Weights of a small multi-label image tagger: trained on photos of plants, animals and fungi (iNaturalist).
Rows from block 13, named by matrix and row number. Each number is 128 + 32 x the weight over its row's rms, rounded and kept within 0 to 255. All counts start at 0. After the name is the row's rms in percent of the matrix's.
# c3: 3x3 conv, stride 2 (model.blocks.13.c3.weight, 144x96x3x3), inputs 50-54, a 3x3 kernel for each
c3.0 098 [118  54 115 107 143 107 112 136 106 144  59  85 139 110  81 106 109 174  98 122 124 129 141 190 148 163 179  78 150 166 118 119  80 142 113  97 109 128 156  92 115 130 103  80 102]
c3.1 099 [132 138 136 115  94 110  96 115 147 111  84 124 131 114 134 159  57  98 188 134 116 160 102 155 102  95 166 101 129 161 166 140  89 125 160 145  99 156 133 150 139 164  97 171 171]
c3.2 102 [141 170 102 112 132 148 145 165 151 112  99 128 116 110  94 156 103 159 176 128 128 118 136 125 185 106 117 111 122 148 120 115  83 151  97 149 122  95 175  94 157 125  83 131  98]
c3.3 100 [146 172  96 188  87 111  96 146  87 162 172 152 133 116 128 133 150 164 130 153 120 100 104  70 128 107  84 114  94 154 115 133 142 160 101 201 100 102 123 158 128 107 156 105 162]
c3.4 097 [152 174 137 139 141 171 161 117 181 124 165 142 125 114 128 160 173 162 160 132 123  83 143 139 117 164 156  87 165  99 116 102 102 115 126 105 139  81 153 104 130  91 138 160 126]
c3.5 099 [133 103 128 132 124 102 149 148 174  87 128  88 135 155 162 155 111 154  98 126  89 121 117 152 142 169 126 174 191  91  96 157 116  91  55 180 173 158 118 125 108 118 107 144  51]
c3.6 102 [111 117 116 148 128 116 121  80 152  79  61 118 146  92 128 191 159 100 138  95 143 153 134 116 146  23 134 101 101  97 106 126 129 204 152 168 163 136 151 167 173 183 132 182 142]
c3.7 104 [141  73 137 119  83 124 150 168 189 132 101 120 149  90 141 161 146 137 104 106 139 114 115 101 124 128  93 112 170 113 139 119 198 153  83 156 110  84  84 156 109 140 127 186 103]
c3.8 101 [120 124 118  93 127 143 129 139 138  64 167 113  73 103 129 161 175 118 119 154 142 152 163 152 146 208 157 170 192 159 126 106 105 141 124  45 118 102  98 139 121 172 129 166 167]
c3.9 100 [130 125 122 126  99 138 140 107 111  81  69  98 103 132 105 176 125 143 128 158 143 121 127 136 110 135 134 143 178 192  89 139 130  87 135 140 154 120 113 101 110 123 137 141 106]
c3.10 099 [200 159 109  91  69 101  85  86  89 100 110  93 138 124 130 153 136 193 119 155 146  76 122  67 149 119  99 113 141 140 130 174 165 154 214 129 141 140  87 141  98 149 162 114 156]
c3.11 101 [124  81 184  95 172 155 191 107 138 129 113 162 133 107 109  90 106 174  74  69 106 117 145  89 112 125 133 137 187  91 105 123 136  77  71  97  98  98 113 123 109  59 139 125  93]
c3.12 101 [146 162 141  80 159 126 138  92 160  89 124  98 116 153 151 102 129  95 137 152  92 121 110  80 125 154 113 116 153 154 132 137 144 116 150 143 136 142 170 125 155 104 168 147 184]
c3.13 102 [121 106 138 152  86  95 141 155 104  78 151 142 160  84 137 162 180  65 135 155 123 138  83 145 139 120 113 102 112 179  69 118  90 140 110  99 152 155 116 153 147 152 122 116 129]
c3.14 103 [157 117 100 107  56 146 196 215 195 111 163  99  88 133 158 159  61 164 144 114 160 129  77 110 124 109  94 132 128 115  96 134 115 187 104 140 179  95 113 138 105 101 117 168 109]
c3.15 104 [158 160 130  99  94 141 127 124 118  40  91 120 125 177 213 185  85 190 203 113  97 140 140  90 190 168 221 135 137 142  57 120 182 148 126 147 196 128 153 172 117 167 198 157  90]
c3.16 101 [102 116 133 136 101 140 134 125 116 114 118 157  87  79 177 142  95 163 119 148 123 134 196 191 114 113 121 196 150 159 194  99 184  75 115 136 107 115 125 149 106 121 123 167 135]
c3.17 105 [133 113 105 128  95 149  93 191 122  72 124 105 173 124 116 139  95 101 147 143 118 183 161 184 126 155  72 115 101 106 156 131 115 100 155 150 140 121 120 120 122 160  56 106  97]
c3.18 101 [110 130 173  99 128 104 101  95  81 160 102 155 163 132 150 161 110 214 167 144 203 130 124  54  95  82  46 122 117 141 145 115 146 156 110 133  99 117 139  82 130 118 129  90 180]
c3.19 100 [110 132 108 119 116 163 130  96 134 116 143 144 127  95 133  54 127  75 117 119 135 104 136 131 103 161 122 113 137 130 155 142 161 178  91 137  85 134 117 123 116 112 148 127 116]
c3.20 096 [153  98  93 107 133  84 142 154 103 129 122 125 139 145 128 150 128 160 106 158 131 106 154 175  76 146 133 108 136  92  73 139 143 125 169 133 137 168 130 115 129 126 130 117 118]
c3.21 100 [124 137 120 155 140 146 149 145 160 143 156 136 113 146 126 102 149  71 170 118 128 139 142 100 105  74 102  84 151 122 121 136 188 118  69 111 149 137 118 142 132  95  96 116 103]
c3.22 106 [143 148 143 185 159 176  91 129  88 116 147 216 108 147 121 140 105 102 138 154 137 108 154 142 152 147 141 191 134  94 119 101 133 155 179 177  92  93 151 152 115 136  95 147 153]
c3.23 100 [107 107  61 106 119 105 130 136 149 153  98 101 166 111 189 117 130 163 156  76 111  83 116 129 138 164  79 137 128 217 167 130 181 159 113 151 145 155 164 153 119  95 127  77 140]
c3.24 102 [197 194 163  71 101  81 105 132 115 125 105 100 149 152 157 152 123 119 159 180 150 143 181 145 204 125 185 132 157 155  81 149 107  78  79 104 141 176  78 127 110  93 192 120 208]
c3.25 107 [146 192 169 194 101 126 127 129 196 141 178 100  85 137  71 201 222 209 139 156 163 159 113 115 103  98 196  94 195 118 116 113 134 101  95  76 116 143 136 130 152 121  95 106 107]
c3.26 098 [161 185 152 133 114 163 124 107 177 131  71  95 136 143 150 125  76 140 108  87  98 120  91 118 155 133 124  41  79  66 110 143  98 125 140 122 153 167  68 140 148 133 145 132  88]
c3.27 099 [ 63  41  97 107 104  92 161 167 138 135 129 135  90 133  64  81 145 109 145 170 102 106 147  88 188 158 163 149 132 115 121 135 147  70 128 118  95 154 151 105 160  97  82  94 101]
c3.28 101 [130 121 108 149  74 131 123 136 127  87 111 105  69  86  96 109 114  94  55  88 136  50  78 112 121 129 133 106  95  69 139 111 117 142 124  84  86 177 131  99 133  99  94 156 144]
c3.29 097 [140 157 194 126 134 111 114 126  80 145 103 104 193 120 135 130 111  84 136 152 131 127 143 130 127 142 118 189 144 142 103 136 183 142 139 142 142 140 168 114 187 122 141 161 165]
c3.30 095 [ 97 104 135 131 120 141 180 181 113 149 180 112 136  97  94  68 111 195 110  92  94 157 104 154  79  83 111 149  75 187  85 140  85 122 181 113  62 111 132  86 170 143  91 122 184]
c3.31 097 [ 77  68 172 115 143  69 162 155 150  86 102 134 116  91  95 126 100 121 180  96 120  97 141  81 162 105 116  54  59  76  83  86 114  74 158 109 142 143 132 168 114 147 144 117 147]
c3.32 101 [142  84 177  96 104 125 153 118 139 188 156 164 171 158 151 137 175 167 128 113 133 143 133 161 191 157 196 122 122 154 113 151 118 209 190 179 125 147 101 142 151 124  80  83 139]
c3.33 097 [163 153 127 157 119 123 148  93  76 108  68 136 101 149  73 131  79  94 115 145 151 105 123 187 122 116 159 134 136  92 186 133 152 143 125  79 156 123 114 132  95 135 117 130 106]
c3.34 097 [158 130 113 163 150 151 146  85 163 169 183  78 134 122 123  98 112 105 143 156 104 139 129 103 107  99 129  67 119 104 166  96 146 101 150 152 162 110 147 143 131  86 149 120 132]
c3.35 102 [113 134  67 106  88 102 131 217 141 101  95 154 123 145 164 136 114 110  89 142  90 123  99 123  57  77 105  88 106 120 151 106 121 123 166 137  62 106 152 119 108 153 127 118 101]
c3.36 098 [147  74 158 117 140 103 134 140 118 144 140 109 142 135 143 120 152 103 112 132 116 132 134  98 142 159 151 139 131  78 119 142 142 121 108 101 118 103 162 114 132 128 146 118 160]
c3.37 099 [139 173 136 167 125 139 133 117 127  78 118 156 106  84 192 127  74 174 136  73 121 181 100 156 136 120 159 175 148  94  93 104 113 112  39 124 116 138 132 139 134 161 125 127 152]
c3.38 106 [114  91 158 164 162 158 164 114 121 178 107 100 112 116 107 172 213 113 157 131 131  80  93 154 158 141  84 175 114 154 166 153 114 141 127 119 108 123  41  72 105  77 104 128 143]
c3.39 100 [140 176 101 146 127 103 124 174 124 110 137 127 177 182 176 178 131 135 140 130 107 119 106  78 172 193 184 107 136 185 134 140 163 153 165 117 130 179 132 123 117  67  75 152  83]
c3.40 099 [135 112  76 136 128 130 174 163 156 114 147 132 123 137 183 118 116 162 102 154 141 143 117 188 138 118 190 145 127 114 148 119 185 111 156  79 115  82  59 106 102 151 140 213 134]
c3.41 099 [ 91  92 157 110 100 110 102 130 130 129 153 134 121 159 177 147 159 150 140  83 132 148 166 125  81 126  94 134 147 149 112 103 109 119 145 123  75 171 124 126 171  90 103 112  94]
c3.42 098 [119  67  92 203 143 122 159 174 101 130  93 125 139  86 148 112 130  71 139 172 125 123 110 105 108 147  90  88  88 115 150  90 107  87 114 102  88 105 109 107 159 134  57 132 142]
c3.43 104 [135 114 135 137 174 160 152 164 146 124 110  85 145  90  58 126 143 132 104 101  96 133  99 123 114 119 143  99 114 126 103 108 138 163 134 121 145 151 116 177 120 123 178 120 183]
c3.44 104 [152  82  68 117 111 104 146  85  94 177 148 157 121 128 135 134 142 130 111  52 116 152 136 137  93 100 121 186 117 111 112 140 152  96 112 182 118 116 156 123 145 163 130  99  75]
c3.45 104 [147  76  88 106 121  67 133  81  88 181 176 170 153 138 150 169  88 129 117 179 138 107 110 130 158 131 195 101 143  77 131  93 116 116 150 114  96 137 113 137 151 134 154 194 164]
c3.46 100 [140 130 146 142 107 117 160  90 157 147 203 110 149 178  89 104 126 133 104 161 132  92 125 126 132  96 130  96 189 138  82 146 130 107 164  84 175 164  99 195 132 116 163 159 150]
c3.47 101 [142 160 136  95 127 153 124 109 102 156 108  68 194 183 138 119 109 163 121 113 134 104 128 131 133 146 147  83 140  98  94 139 115 155  85 137 122 141 172 129 131 150  77  85 122]
c3.48 098 [ 82  45 150 150 114 181  69  77 122 144 137 165  99 132 120  87 156 152  78 185 147 120  96  92  59  84  89 112 144  54 103 124 158 107 169 166  74 122 133 169 175 126 145 126 101]
c3.49 100 [130 176 136 145 140 102 193 165 145 111 101 114 135 157 138 167 158 145  77 133  67 106 116 134 126 105 107 150 152  82 115 131 109 108 137 135  58  41 105 181 156 125 130 106 178]
c3.50 099 [154 163 125 133 131  71 100 108  62 182 155 110 103 149 137 116 111 108 144 109  91 185 130 151 163 133 145 123  94 154 147 171 119 114 134 132 111 156  97 100 138  99 127 148  84]
c3.51 096 [138 114 141 104 102 116 126 134 149 118 127 145 149 152 164 134  88 171  98 129 115  87 100 118 105 105  91 134 110 120 116  95 167 156 173 142 108 134  76  78 108  52 137 121 124]
c3.52 098 [182  84 131 146 175 106 142 132 163 145 149 157 168 183 131 118 114 100 111 110 126 105 117 141 152 183 164 198 160 186 157  99 128 182 113 104 146 118 151 156 123 141 138 158 134]
c3.53 102 [ 83  71 112 216 148 160 154 105 125 133 140 162 168 132 116 155 131 142 116 159 130 174 152 107 142 104 158 103 122  88  95  92  85 140 130 122 102 173 129  96 106  82 113 111 158]
c3.54 097 [131 140 138 142 146  92 143  78 152 139 151 163  94 120  82 143 114  78 115 130 140 169 111 160 145 141 119 148  98 160 122 135  85 149 131 187 143 128 142  98 120 118 171 161 128]
c3.55 100 [133 133 113  95 122 121 104 153 102 173  86 177  70 102  60 112 144 184 130 125 193 151 167 157 119 116 113 179 126 139 138 137 211 131  98 119 108 105 151 115 112 137 145 123 109]
c3.56 098 [135 101 107 127  59 103 124 107 114 184 144 116 105  91 169  96 152 118  63 130 123 129 141 134 210 135 164  71  60  97 121  83 150 120 137 129 113 141 109 106 157 104 101 160 175]
c3.57 099 [149 118 147 146 136 123  66  96 113 151 118  71 144 177 160  92 162 127 172 185 131 147 135 123 127 148  97 163 138 196  79 102 105  96 127 176 145 173 159  97  96 135 142  99  97]
c3.58 099 [121 102 115  84 106 107  82  98  78  80 131  48 104 136 166 136 166 191  95 127 168 143 117 137 137 111  88 123  66 106 118 112 139  91 155 131  97 162 179  64 117 119 104 119 145]
c3.59 101 [118 152 185  99  65 132 157 179 139 122 109 108 214 140 131 135 136 154 153 213 190 138 162 163 114 122 143 149  99 111 161 116 126  37 102 104 103 137 137 125  96 141 114 119 127]
c3.60 098 [136 134 152 119 147  75  80 128 100 159 130 120 104 111  74 210 142 139 107  62 145  87  74 118 144 149 116 120 137 184 147 134 133 147 156 186 171 131 121 110 110 149 141 152 187]
c3.61 102 [101 186 125  91 125 119 128 130 151 119 150 148 132 111 122 131  94 181 230  84 103 161 125 144 124 148 122 117  75 129 110 110 124 115  93 154 102 217 211 141 118 180 129 140 178]
c3.62 099 [100 132 184 171 178 104  85 103 115 110 126 158 141 183 167 135 155 120 131 125 107 148 157 101  94 162 113 190 115 111 205 152 177 115 130  59  77  88 102 141 143 158  87 109 106]
c3.63 098 [105 137 105 102  99  71  98 192  91 144 128 143 144 114 114 108  87  90 116 114 129 109 142 121  97 113 150 115 153 150  76  96 141 112 135 119 154 185  94 105 121  84 145 150 101]
c3.64 101 [179  89 158  96 121 110 112 155 140 155 153 146 117 119 178 124  63  84  96 115 131 113 164 123 135 163 133 121  91 137 115 107 130 193  75 185 177 154 142 141 139  75 123 118  91]
c3.65 100 [141 174 150 192 135 151 136  71 153  98 123  73  76 122 143 121 182 154  44 116 130 109  90 170 118 114 151 211 132 191 102 139 108 151 103 140 188 151 168 186 143 139 117 122 113]
c3.66 101 [102 145 115 111 102 128 157 159 157 131 123 104 126 157 136 124 118  79  87  75 109 108 127  73  68 106  54 145 109 154  91 124  57 127  69 132 122 107 126 143 100 134 106 195 185]
c3.67 097 [123 117  83 154 126 148 149 196 132 112 134 138  98 155 128 118 157  59 199 135 158 151 121 120 125  50 136 118 148 139 194 166 153 134  91  86 152  69 158 116  91 169 130 113 103]
c3.68 101 [130 148 187  85 116 117 145 157 155 158 149  88  99 116  52 107 200  84  82 136 134 124 195 198 120 161 146 142 133 134  91 134 101 177 158 131 134 150 152  87 113  77 100  48  72]
c3.69 102 [ 62  62  83  78 101  83 124 133 172 161 166 154 150 105 102 166 168 120 142 130 131 143 142 150 142 152 128 124 152 157  89  99 122 135  81  95 106  62 106 175 105 113 110 158 159]
c3.70 094 [ 82 164  97 121 125 168 174 144 223 150 137 135 125 144 140  96 106 117 171 112 160 186 135 155  99 127 117 126 168 137 129 132 133 151  65 148  93 138 120 149 146 104  87 110 140]
c3.71 100 [178 173 133 119 130 123  98  99  89  81  99 106 106 107 168 148 152 159 105 185 155 120 126  79 100 124  89 123 122 133 149 130 172 107 128 122  94 131 155  81 107 116 137 154 143]
c3.72 101 [133  41 133  73 128 132 161 147 132 126  43 105 154 130  31 148  67 160 127 173 211 117 137 181  97 134  99 140  86  95 120 147 127 132  80 119  92 114  95  91 101 145  90 147  99]
c3.73 102 [131 130 161  55 147 121 127 115 189 135 142 165 116  87 157 151 133  79 120 144  86 140 126 173 177 100  84 127 209 167 119 160 116 135  96 141 126 124 140 112 125 102 137 130  98]
c3.74 094 [137  95 133 107 134 125 113  92 117 130 156 154 115 152 150 182 120 140 111 135 149 115 105 128 100 140 142  98 132  91 115 150 132 158  67 131 138 112 106 133 111 109 116 102  61]
c3.75 100 [108 123 152 148 143 124 201 148 185 152 137 180 123 160 104  88 113 109 136 105 123 134 108 153  97 177 150 148 146 159 110 141 142 162 175 132 176 191 151  86 127 104  91 155  88]
c3.76 098 [110 147 204 102 124 141 114  98 141 105 144 101 122 101 136 141 128 105 125  81  72 123 179 116 165 136 141 163 117 203 113 110  91  94 142 118 100 113 140 109 111 107  92 102 179]
c3.77 098 [115 105 134  69 136 112 108 134 119 113 151 157  74 146 133 173 167 167 152 171 110 127 151 144 117 110 106 130 127 149 115 132 127 105 199 203 160 135 153 121 105 127 160  88  99]
c3.78 103 [110 129 121  70  98 130 151  90 135 125 123 162  88 107 143 126  99 156 133 179 110 153 123 120 116 116 122 190 110 150 136  76  85 124 117 137 108 125 101 112 136 137  91 144 152]
c3.79 099 [ 73  95  73 158 137 126 111 215 146 110 154 131  84 102 154  54 122 142 133 130 151  96 156 182  94 124 105 111 120  96 142 162 149  92 135 125 122 180 183 142 175 136 116 133 120]
c3.80 099 [130 121 149 117 118 125 171 151 152 168 171 115 116 102 121  93 102 141 160  85 128 137 119 117 119 121 143  67 110  63  88 139  78  92  91 173 126 161 132 162 196  71 148 206 145]
c3.81 100 [201 142 183 101 156 217 159 170 192 143 190 146 156 151 144  77 115 103 132 116 116  98  99 109 163 127 133 113 122 156 137  89 109 136 150 138 120 202 112 103 121 123 116  91 101]
c3.82 102 [ 76  47 117 122 126 112 141 125  97  84 135 112 123 104  93 127 112  89 119 135 133  95 140 129  98 166 165 172 114 167 134 170 111 133 117 160 100 131  95 147  75 145 127  73 119]
c3.83 101 [144 101 148 110 174 172 153 196 147 132 163  73 102 169 125 126 142 119 110 119  85 120  59  77 132 154 105 132 200 114 134 188 114 167  99 161 152 139 169 118 127  61 179 130 109]
c3.84 098 [149 100  63 140 125 122 147 138 147 169 141 141 103 123 175 105  42  81 127 162 131 173 111 160  83 123  98 104 163  87 103 128 160 118 157  93 105 119 145  76  80 118 103  90 139]
c3.85 099 [ 61  90 122  97  96 133 120  95  90 165 197  79  84 177 114 144 135 142 122 124  95 131 111 111 161 145 143 146 144 103  84 113 115 117  99 168  69 149 119 146 131 143 162 109 139]
c3.86 098 [133  98 168  68 159 143  93 114 110 129 112 134 109 124  97 110 113 142 164 121  82 131 116 125 118 122 131 147  71  88 143 109  99  81 147  98 109  66 101  92 116 122 142 142 176]
c3.87 099 [103 131  77 100 108  75 108 115 155 142 157 168  80  75 151 102  93 133  99  83  93 138 150 112  97 148 131  97 119 133 149 125 102 116 176 160 138 177 113 131 138  69 106 107 102]
c3.88 096 [185 150 130  81 125 169 163 154  71 150  91 164 113 132 135 112 136 140 104  88  89 112 122 125 152 113 120 211 137 147 117 111 150 133  73 128 107 147 130  92  94 115 124 132 160]
c3.89 102 [141 117 150 115 120 106 115 177 178 174 152  65 171 108  82 134  48  99  94  80  78 116  93 106  83 164  87 177 158  94 119 123 134  74 159 128 112 123 114 167 120 115 108 124 170]
c3.90 104 [118  65 106 113 122 121 178 163 112 141 104  72 129 152  84 105 117 135  93 148 122 142 160 175 142 185 186 175 188 104  51  72 110 115  89 121 147 112  97  90 108  79 153 127 162]
c3.91 101 [169 130 109  70 107  64  74 137  70 127  95  96 144 140 146 158 142 120 155 227 161 107 148 121 102 170 150 188 161 111 129 124 131 124 106 114 135 116 171  16 126 100 100 106  96]
c3.92 098 [ 99 114 134 217 112 177  92 133 120  86 144 147  85 121 172 137 122 175  61  94 126 161 137 104 117 109 186  82  88 140 145  99  89 138 129 186  75 130 172  78  86  63 100 144  95]
c3.93 101 [ 83 123  94 142 128  84  93 138  74 123 111  72 173 134 115 107  94  92 164 165 103 129 133 105 155 143 139 162 127 124 119 141 140 124 111 135 100  99 115 173 141 150 101 136 100]
c3.94 098 [133 139 130 113 106 124 162 130 193 135 173 120 124 147 100 157 227 179 114 104 123 202 123 142 176  82 141  85 107 159  90 201 180 149 182 116  85 132 139  87 110 152 168 162 161]
c3.95 099 [171 111 150 104 148 112 118 155 124 161 155  94 118 132 117 115 105  78 132 117 101  78 147 120 186 145 129  87 129 114  75 148 112 160  85 118 149 163 137 153 156 170 111 156  89]
c3.96 098 [103 120 116 139 137 147 175 182 133  87 152  74 166 140 121 179 111 132 185 182 176 129 107 160 171 131 102 146 137 151 104  63 165 140 133 114 163 176  84  90 152 160 145 109 163]
c3.97 095 [133 138 170 163 141 134 130 182 124 114 133 127 114 135 159  86 164 108 114 179 161 128 130 107 123 123 146 160 209 131 153 142 140 126  74 150 169 138 126  94 108 129 166 161 179]
c3.98 099 [124  93 136  96 159 114 110 121 158 113 124 129 128 143 185 103  81 144 140 127  83 136  96 131 193  59  87 123  98  64  75 135 201 196 101  94 100 144 153 107 145 145 150 163 136]
c3.99 097 [134 179  93 114 127 103 119 155  97 161  91 162  82  78 125 170 103  78 124 117 148 112 132 102  83  82 128 122 110 195 147  98 151 132 106 123 146 132 102 130 147 135 146  78 161]
c3.100 097 [122 139 132 143 131 185 133  69  96 114 151 102 160 146  57 146 134  37 158 162 150  86 105 103 179 156 163 108 108 123 148 151  60 142 139 151 131  94 204 173 112 149 130 135 111]
c3.101 098 [ 88 138 151 117 142 164  91 145  83  47 120 164 106 135  69 127 136 201  96 134 164 173 145 122  87  90 112 102 160 173 132  78  81 190  95 173 127 113 119 129 125  92 166 137 115]
c3.102 102 [123 112  88 142 111 165 130 133 154 122 134 132 167 147 149 130 110 108 146 150 100 119 102 106  78 107  83 107 136 161 127 125 162 118 110 120 143  97 151 133 135 124 155 175 166]
c3.103 103 [107 151  79 116 119 138 132 103 125 116 121  78 183 151 147 115 112 122 187 146 157 118 132 173 134 159 138 105 113  91 127 121  85 102 164 121 107 111 111 149 145 129 104 137 130]
c3.104 097 [ 73  81 100 169 122 119 114 135 112 120  73 127 180 153 129 139 159 159 107 141  99 150 143 142 132 100 141 137 140 134 113 157 122 111 125 128 127 149 189  95  56 113 102 123  94]
c3.105 099 [114 123 103 150 111 178  67  75 175 118 125  92 111 114 156 152 162 163  76  71  89 123 111 123  98  71  98 177 146 141 121 123 108  69 158 117 180 144  97 132 136 127 118 124 134]
c3.106 104 [114 191 134  93  93 124 159 172 131  49  92 119  96 105 123 139 151  95 109  95 117 151 141 135 150 130 182 123 204  98 163 119 174 122 133 128 109 130 106 134 132 129 146 124 124]
c3.107 102 [109 123  96 117 130 156  96 124 136  51  99  90 150 110 134 138 120 121 155 168 177 159 139 140  71  82  67  94 129 119  98 111  81 136 161 145 136 159 110 132 116 122  91 106  84]
c3.108 099 [110 186 117 123 131  82 123 220 134 135 151  97 145 165 138 106 141 133 141 156 110 121 139 118 147 137  96  66 186 154 167 136 149 177 174 165 171 149  89 136 150 150 154 118  81]
c3.109 097 [151 141 164 132 155  95 135 154 167 249 136 204 168 128 167 160 105 122 148 110 143 131 150  92 134 146 138 129  83  79  80  72  59 133 139 110 120 163 109  92 150  90 138 123 127]
c3.110 099 [159 116 107  94 146 106  98 146  94 175 131 175 126 125 145 124  96 141 106  84  91 149 134  89 159 167 114 177 169 118 129 140 133 137  83 174 168 159 106 116 127 112 143 149  84]
c3.111 097 [169 136  80 126 146 110 154 148 142 143  81 187 109  96 126  81  75 103 157 164 133 115 180 132  78 157 141 170 110 113 113 122  81 135 138 135 157 168  99  99  90 138 123 139 117]
c3.112 101 [127 122 168 137 165 140 154 115 118 140 121  89 141 135 127  60 167 141 123 127 126  75 104  75 108 151 165 130 146 112 127 139 122  75 109  67 148 121  87 134 145 110 144  98 113]
c3.113 096 [ 57  77 103  72 168 136 107 106  91 152 129 132 174 147 207 136 148 187  86  30 125 107 119 128 153 136 156 122 126 183  89 122 143 124 131 131 140 146 163 126 172 148 101  84 129]
c3.114 098 [143 110  76  61  75 106 146 182 169 177 144 169 116 132 126 122 159 133 128 189 119  95 113 148 137 141  72 177 143 105 142 107 148 113 112 149 158 180 109 116 121 159 102 153 149]
c3.115 101 [105 118 149 119 103 149 160 170 117 123  64 111  98 134  99 115 138  97 147 162 134 169 134 113 129  91 173 112 137 109 116  97  89 171  90 142 154 106 104 149 153 132 139 199 225]
c3.116 097 [183 184 143 118 114 160 128 158 122 107  88  95 123 100  93  65  72 121 170 193 141 168 175 213 113  95 155 142 129  69 118 156 123 185 181 213 113 159 108 139 104 125 102 124 164]
c3.117 101 [168 147 206 131 183 151 101 161  89 160 128 151 152  65 170 152 111 107 112  67 110  97 126 102 125 150 112 129  94 120 140 128 135 157  94 137 120 122 131 163  99 146  67 149  72]
c3.118 098 [111  82 107 111 123 140 191 156 173 160 151 145 118  97 111 116 104  73 131 147  51 118 120 136 160 140 130 212 191 124 104 122 123 124 127 152 119  74  90  91 164 121  84 124 127]
c3.119 100 [102  97 174  42 115  97 101 165 107  86  94  29 109 117 154 138 143 145 109 141 193 119 133  98 152 131 115  97 144 100 121 133  98 139 105 136 156 121 157 157  87 166 183 139 145]
c3.120 103 [ 74 133  82  94  85  96  97  81  88  88 110 142 131 152 132 151 157 121 115 157  80 167 165 170 157 153 101 182 112 166 122 146  80 103  59  88 150 169 153 170 137  92 138  93 154]
c3.121 104 [142 148 157 158 150 109 123 166 201 138 124 109 124 110  96  92 138 120 118 161 194  82 110 111  99 195 161  73  86  84 119 114 106  94 106 132 113  81 112 135 101 112 105 123 176]
c3.122 099 [ 92 115 120 133 143 140 182 173 176 117 156  92 130 129 159  48 114  77 116 132 119 110 105 169 111 127 100  91  92  67  54 169 107 107 141  88 138 163 104  90 112 151 117 129 104]
c3.123 101 [ 88 187 166  52  92  59  89  68  90  94 166 148 128 125 120  90  97  95 103 169 112 122 154  80 110 136 123 132 142 118 162 135 211 165 176  97  89 127 121 111 128 130 102 139 181]
c3.124 099 [ 99 131 174 122 138 145 114 168 124 147 123 102 126 154 202  43 117 195 120 156  81 163 151 140 128 110 103 118 128 153 129 123 161  63 180  76 144 144 118 127 142 119 153 104  89]
c3.125 102 [155 182 115 133 113 130 144 136 113 158 101  96 143 162 159  96 128 119 213 217 164 189 113 185 145 171  91 145  98 118 142 107 103 106 165 135 114 114 148 157 108 116 101 107 126]
c3.126 100 [145  88  90 152  98 141 141 136  94 159 119 174 214 112  98 152 138 131 118 100  68 105 112 106 111 134  70  90  57 111  98 163 118 141 107 113 113 129  96 119 168  91 101 171 125]
c3.127 105 [ 59  86 142 126 106  88 110 135  57 187 134 112 163 156 143 149 105 175 139 138 161 149 135 146 185 115 132  77  75  97 105 170 142  86 155 142 121 164 185 138 157  98 166 136 162]
c3.128 104 [ 86 116 112  97 113 131 118  83 119 187 221 215 110 146 125  72 145 102 118 148 141 123 135 141 168 145 121 164 111 146 140 137 130 200 119 153 135 115 108 112 132 113 155 125 181]
c3.129 100 [197  94 140 207 149 183 142  94  51 178 132 137 117  92 142 113 154 142 126 164 140 155 149 166 122 172 141  64 103 132 113 142 107  68 162 236 144  95 131 137 103 132 132  97  94]
c3.130 098 [172  65 206 109  72  87 162 112 216 102 160 136  96 125  87 123  88  77 151 139  91 201 128 111 148 139  80 106 114 203  80 147  90 149 150 111  85 138 141  87 119 124 117  99 107]
c3.131 099 [136 123 155 108 151 133 102 162 122 174 143 111 123 128 138 146  77 151 169 177 133 183 167 103 112 158 128 121 128 129 186 104 123 152  84 105  79  52  80 121 137 168 129 112 157]
c3.132 095 [103 112 133 138 131 145 137 139 163  85  77  79 120 148 119 103 139 113  73  84  89 109 149 152  98 102 114  54  83 125  48  77  71 114  95  72  77 140  96 161 117 149  72 128 108]
c3.133 102 [100 194 168 118 153 156 131 202 123 153 123 115 108  93 142  75 109 148 122 117 148 130 135 133 124  85 127  76 121  89  89  83  51 144 142  99 152 136  95 144  93 105 101 130 124]
c3.134 106 [141  82 115 135 164 143 132 161 136 145 112 113 153  85 162 114 128 146 129  83 184 113 154  99 106 100 100 149 127 108 101  70 161 127 126 138 146 122 113 145 166 181 183 188 144]
c3.135 101 [132 120 121 115  87 111 156 192 161 114 116 156 147 135 119 155 151 181 107 111 100  75 151  91 106  92 108 125 164  65 121 102  70  73 111 113 151 135  99 132 144 138 113 156 112]
c3.136 102 [128 119 116 152 140 167 121  52 109 159 107 142 169 127 128 140 180 150 121 119 158 112 170 156 103  73 117 121 156 189 140 131 166 133 121  98 186 203 178 162 108 142 147  95 117]
c3.137 102 [120  99 131 143 177 133  83  73 119 129 154  80 206 161 119 125 153 122 147 125 179 133 126 115 141 159  83 103 101 111  91 108 123 105  82  86 112 110 128 110 111  79 138 131 141]
c3.138 107 [124 217 145 124 108 110 113 108 103 152 123 200  83 141  96  47 209 138 114 104 122  92  85 138 118 137 154  91  81 141 150  81 133 121 138 123 145 193 135 132 108 169 147  85 139]
c3.139 099 [149 137 154 143 170 126 136 121 139 158 139 159 103 118 121  83 123 124 151 179 170 122 132 104 123 110 104 155 160  93  78  86 153 103  97  88 148 116 144 124  98 169 177 148 177]
c3.140 099 [197 128 173  76 147 208 110 148 145 109 125 128 121 114 130  80 134  79 139 144  78 164 125  81 123 137 132 174 127 172 147 174 115 199 112 168  92 131 128 127 123 157 111 109 115]
c3.141 101 [105 118 188 105  76 131 110 136  75  84 106 126  70 130 118 149 130 107 114 145 103 110 149 106 136 119 124 132 196 179 137 113 174 149 192 144 150 121  77 103 123 100 141 134 129]
c3.142 096 [214 113 144 141 104  84 162 131  81 135 122 131 172 139 145 142 130  89  59 145 142 100 133 149 131  91 153 139 132 113 142 115 106  95  59 142  87  97 132 120 128 130  51 146  85]
c3.143 099 [178 142  73 159 110 107  98 134  73 109 243 112 133  94 156 125  58 114 126 116 118 118 187 134  84 163 152 133 118 102 103 126 139 122 115 137 103 122  49 124 107  71 145 136 115]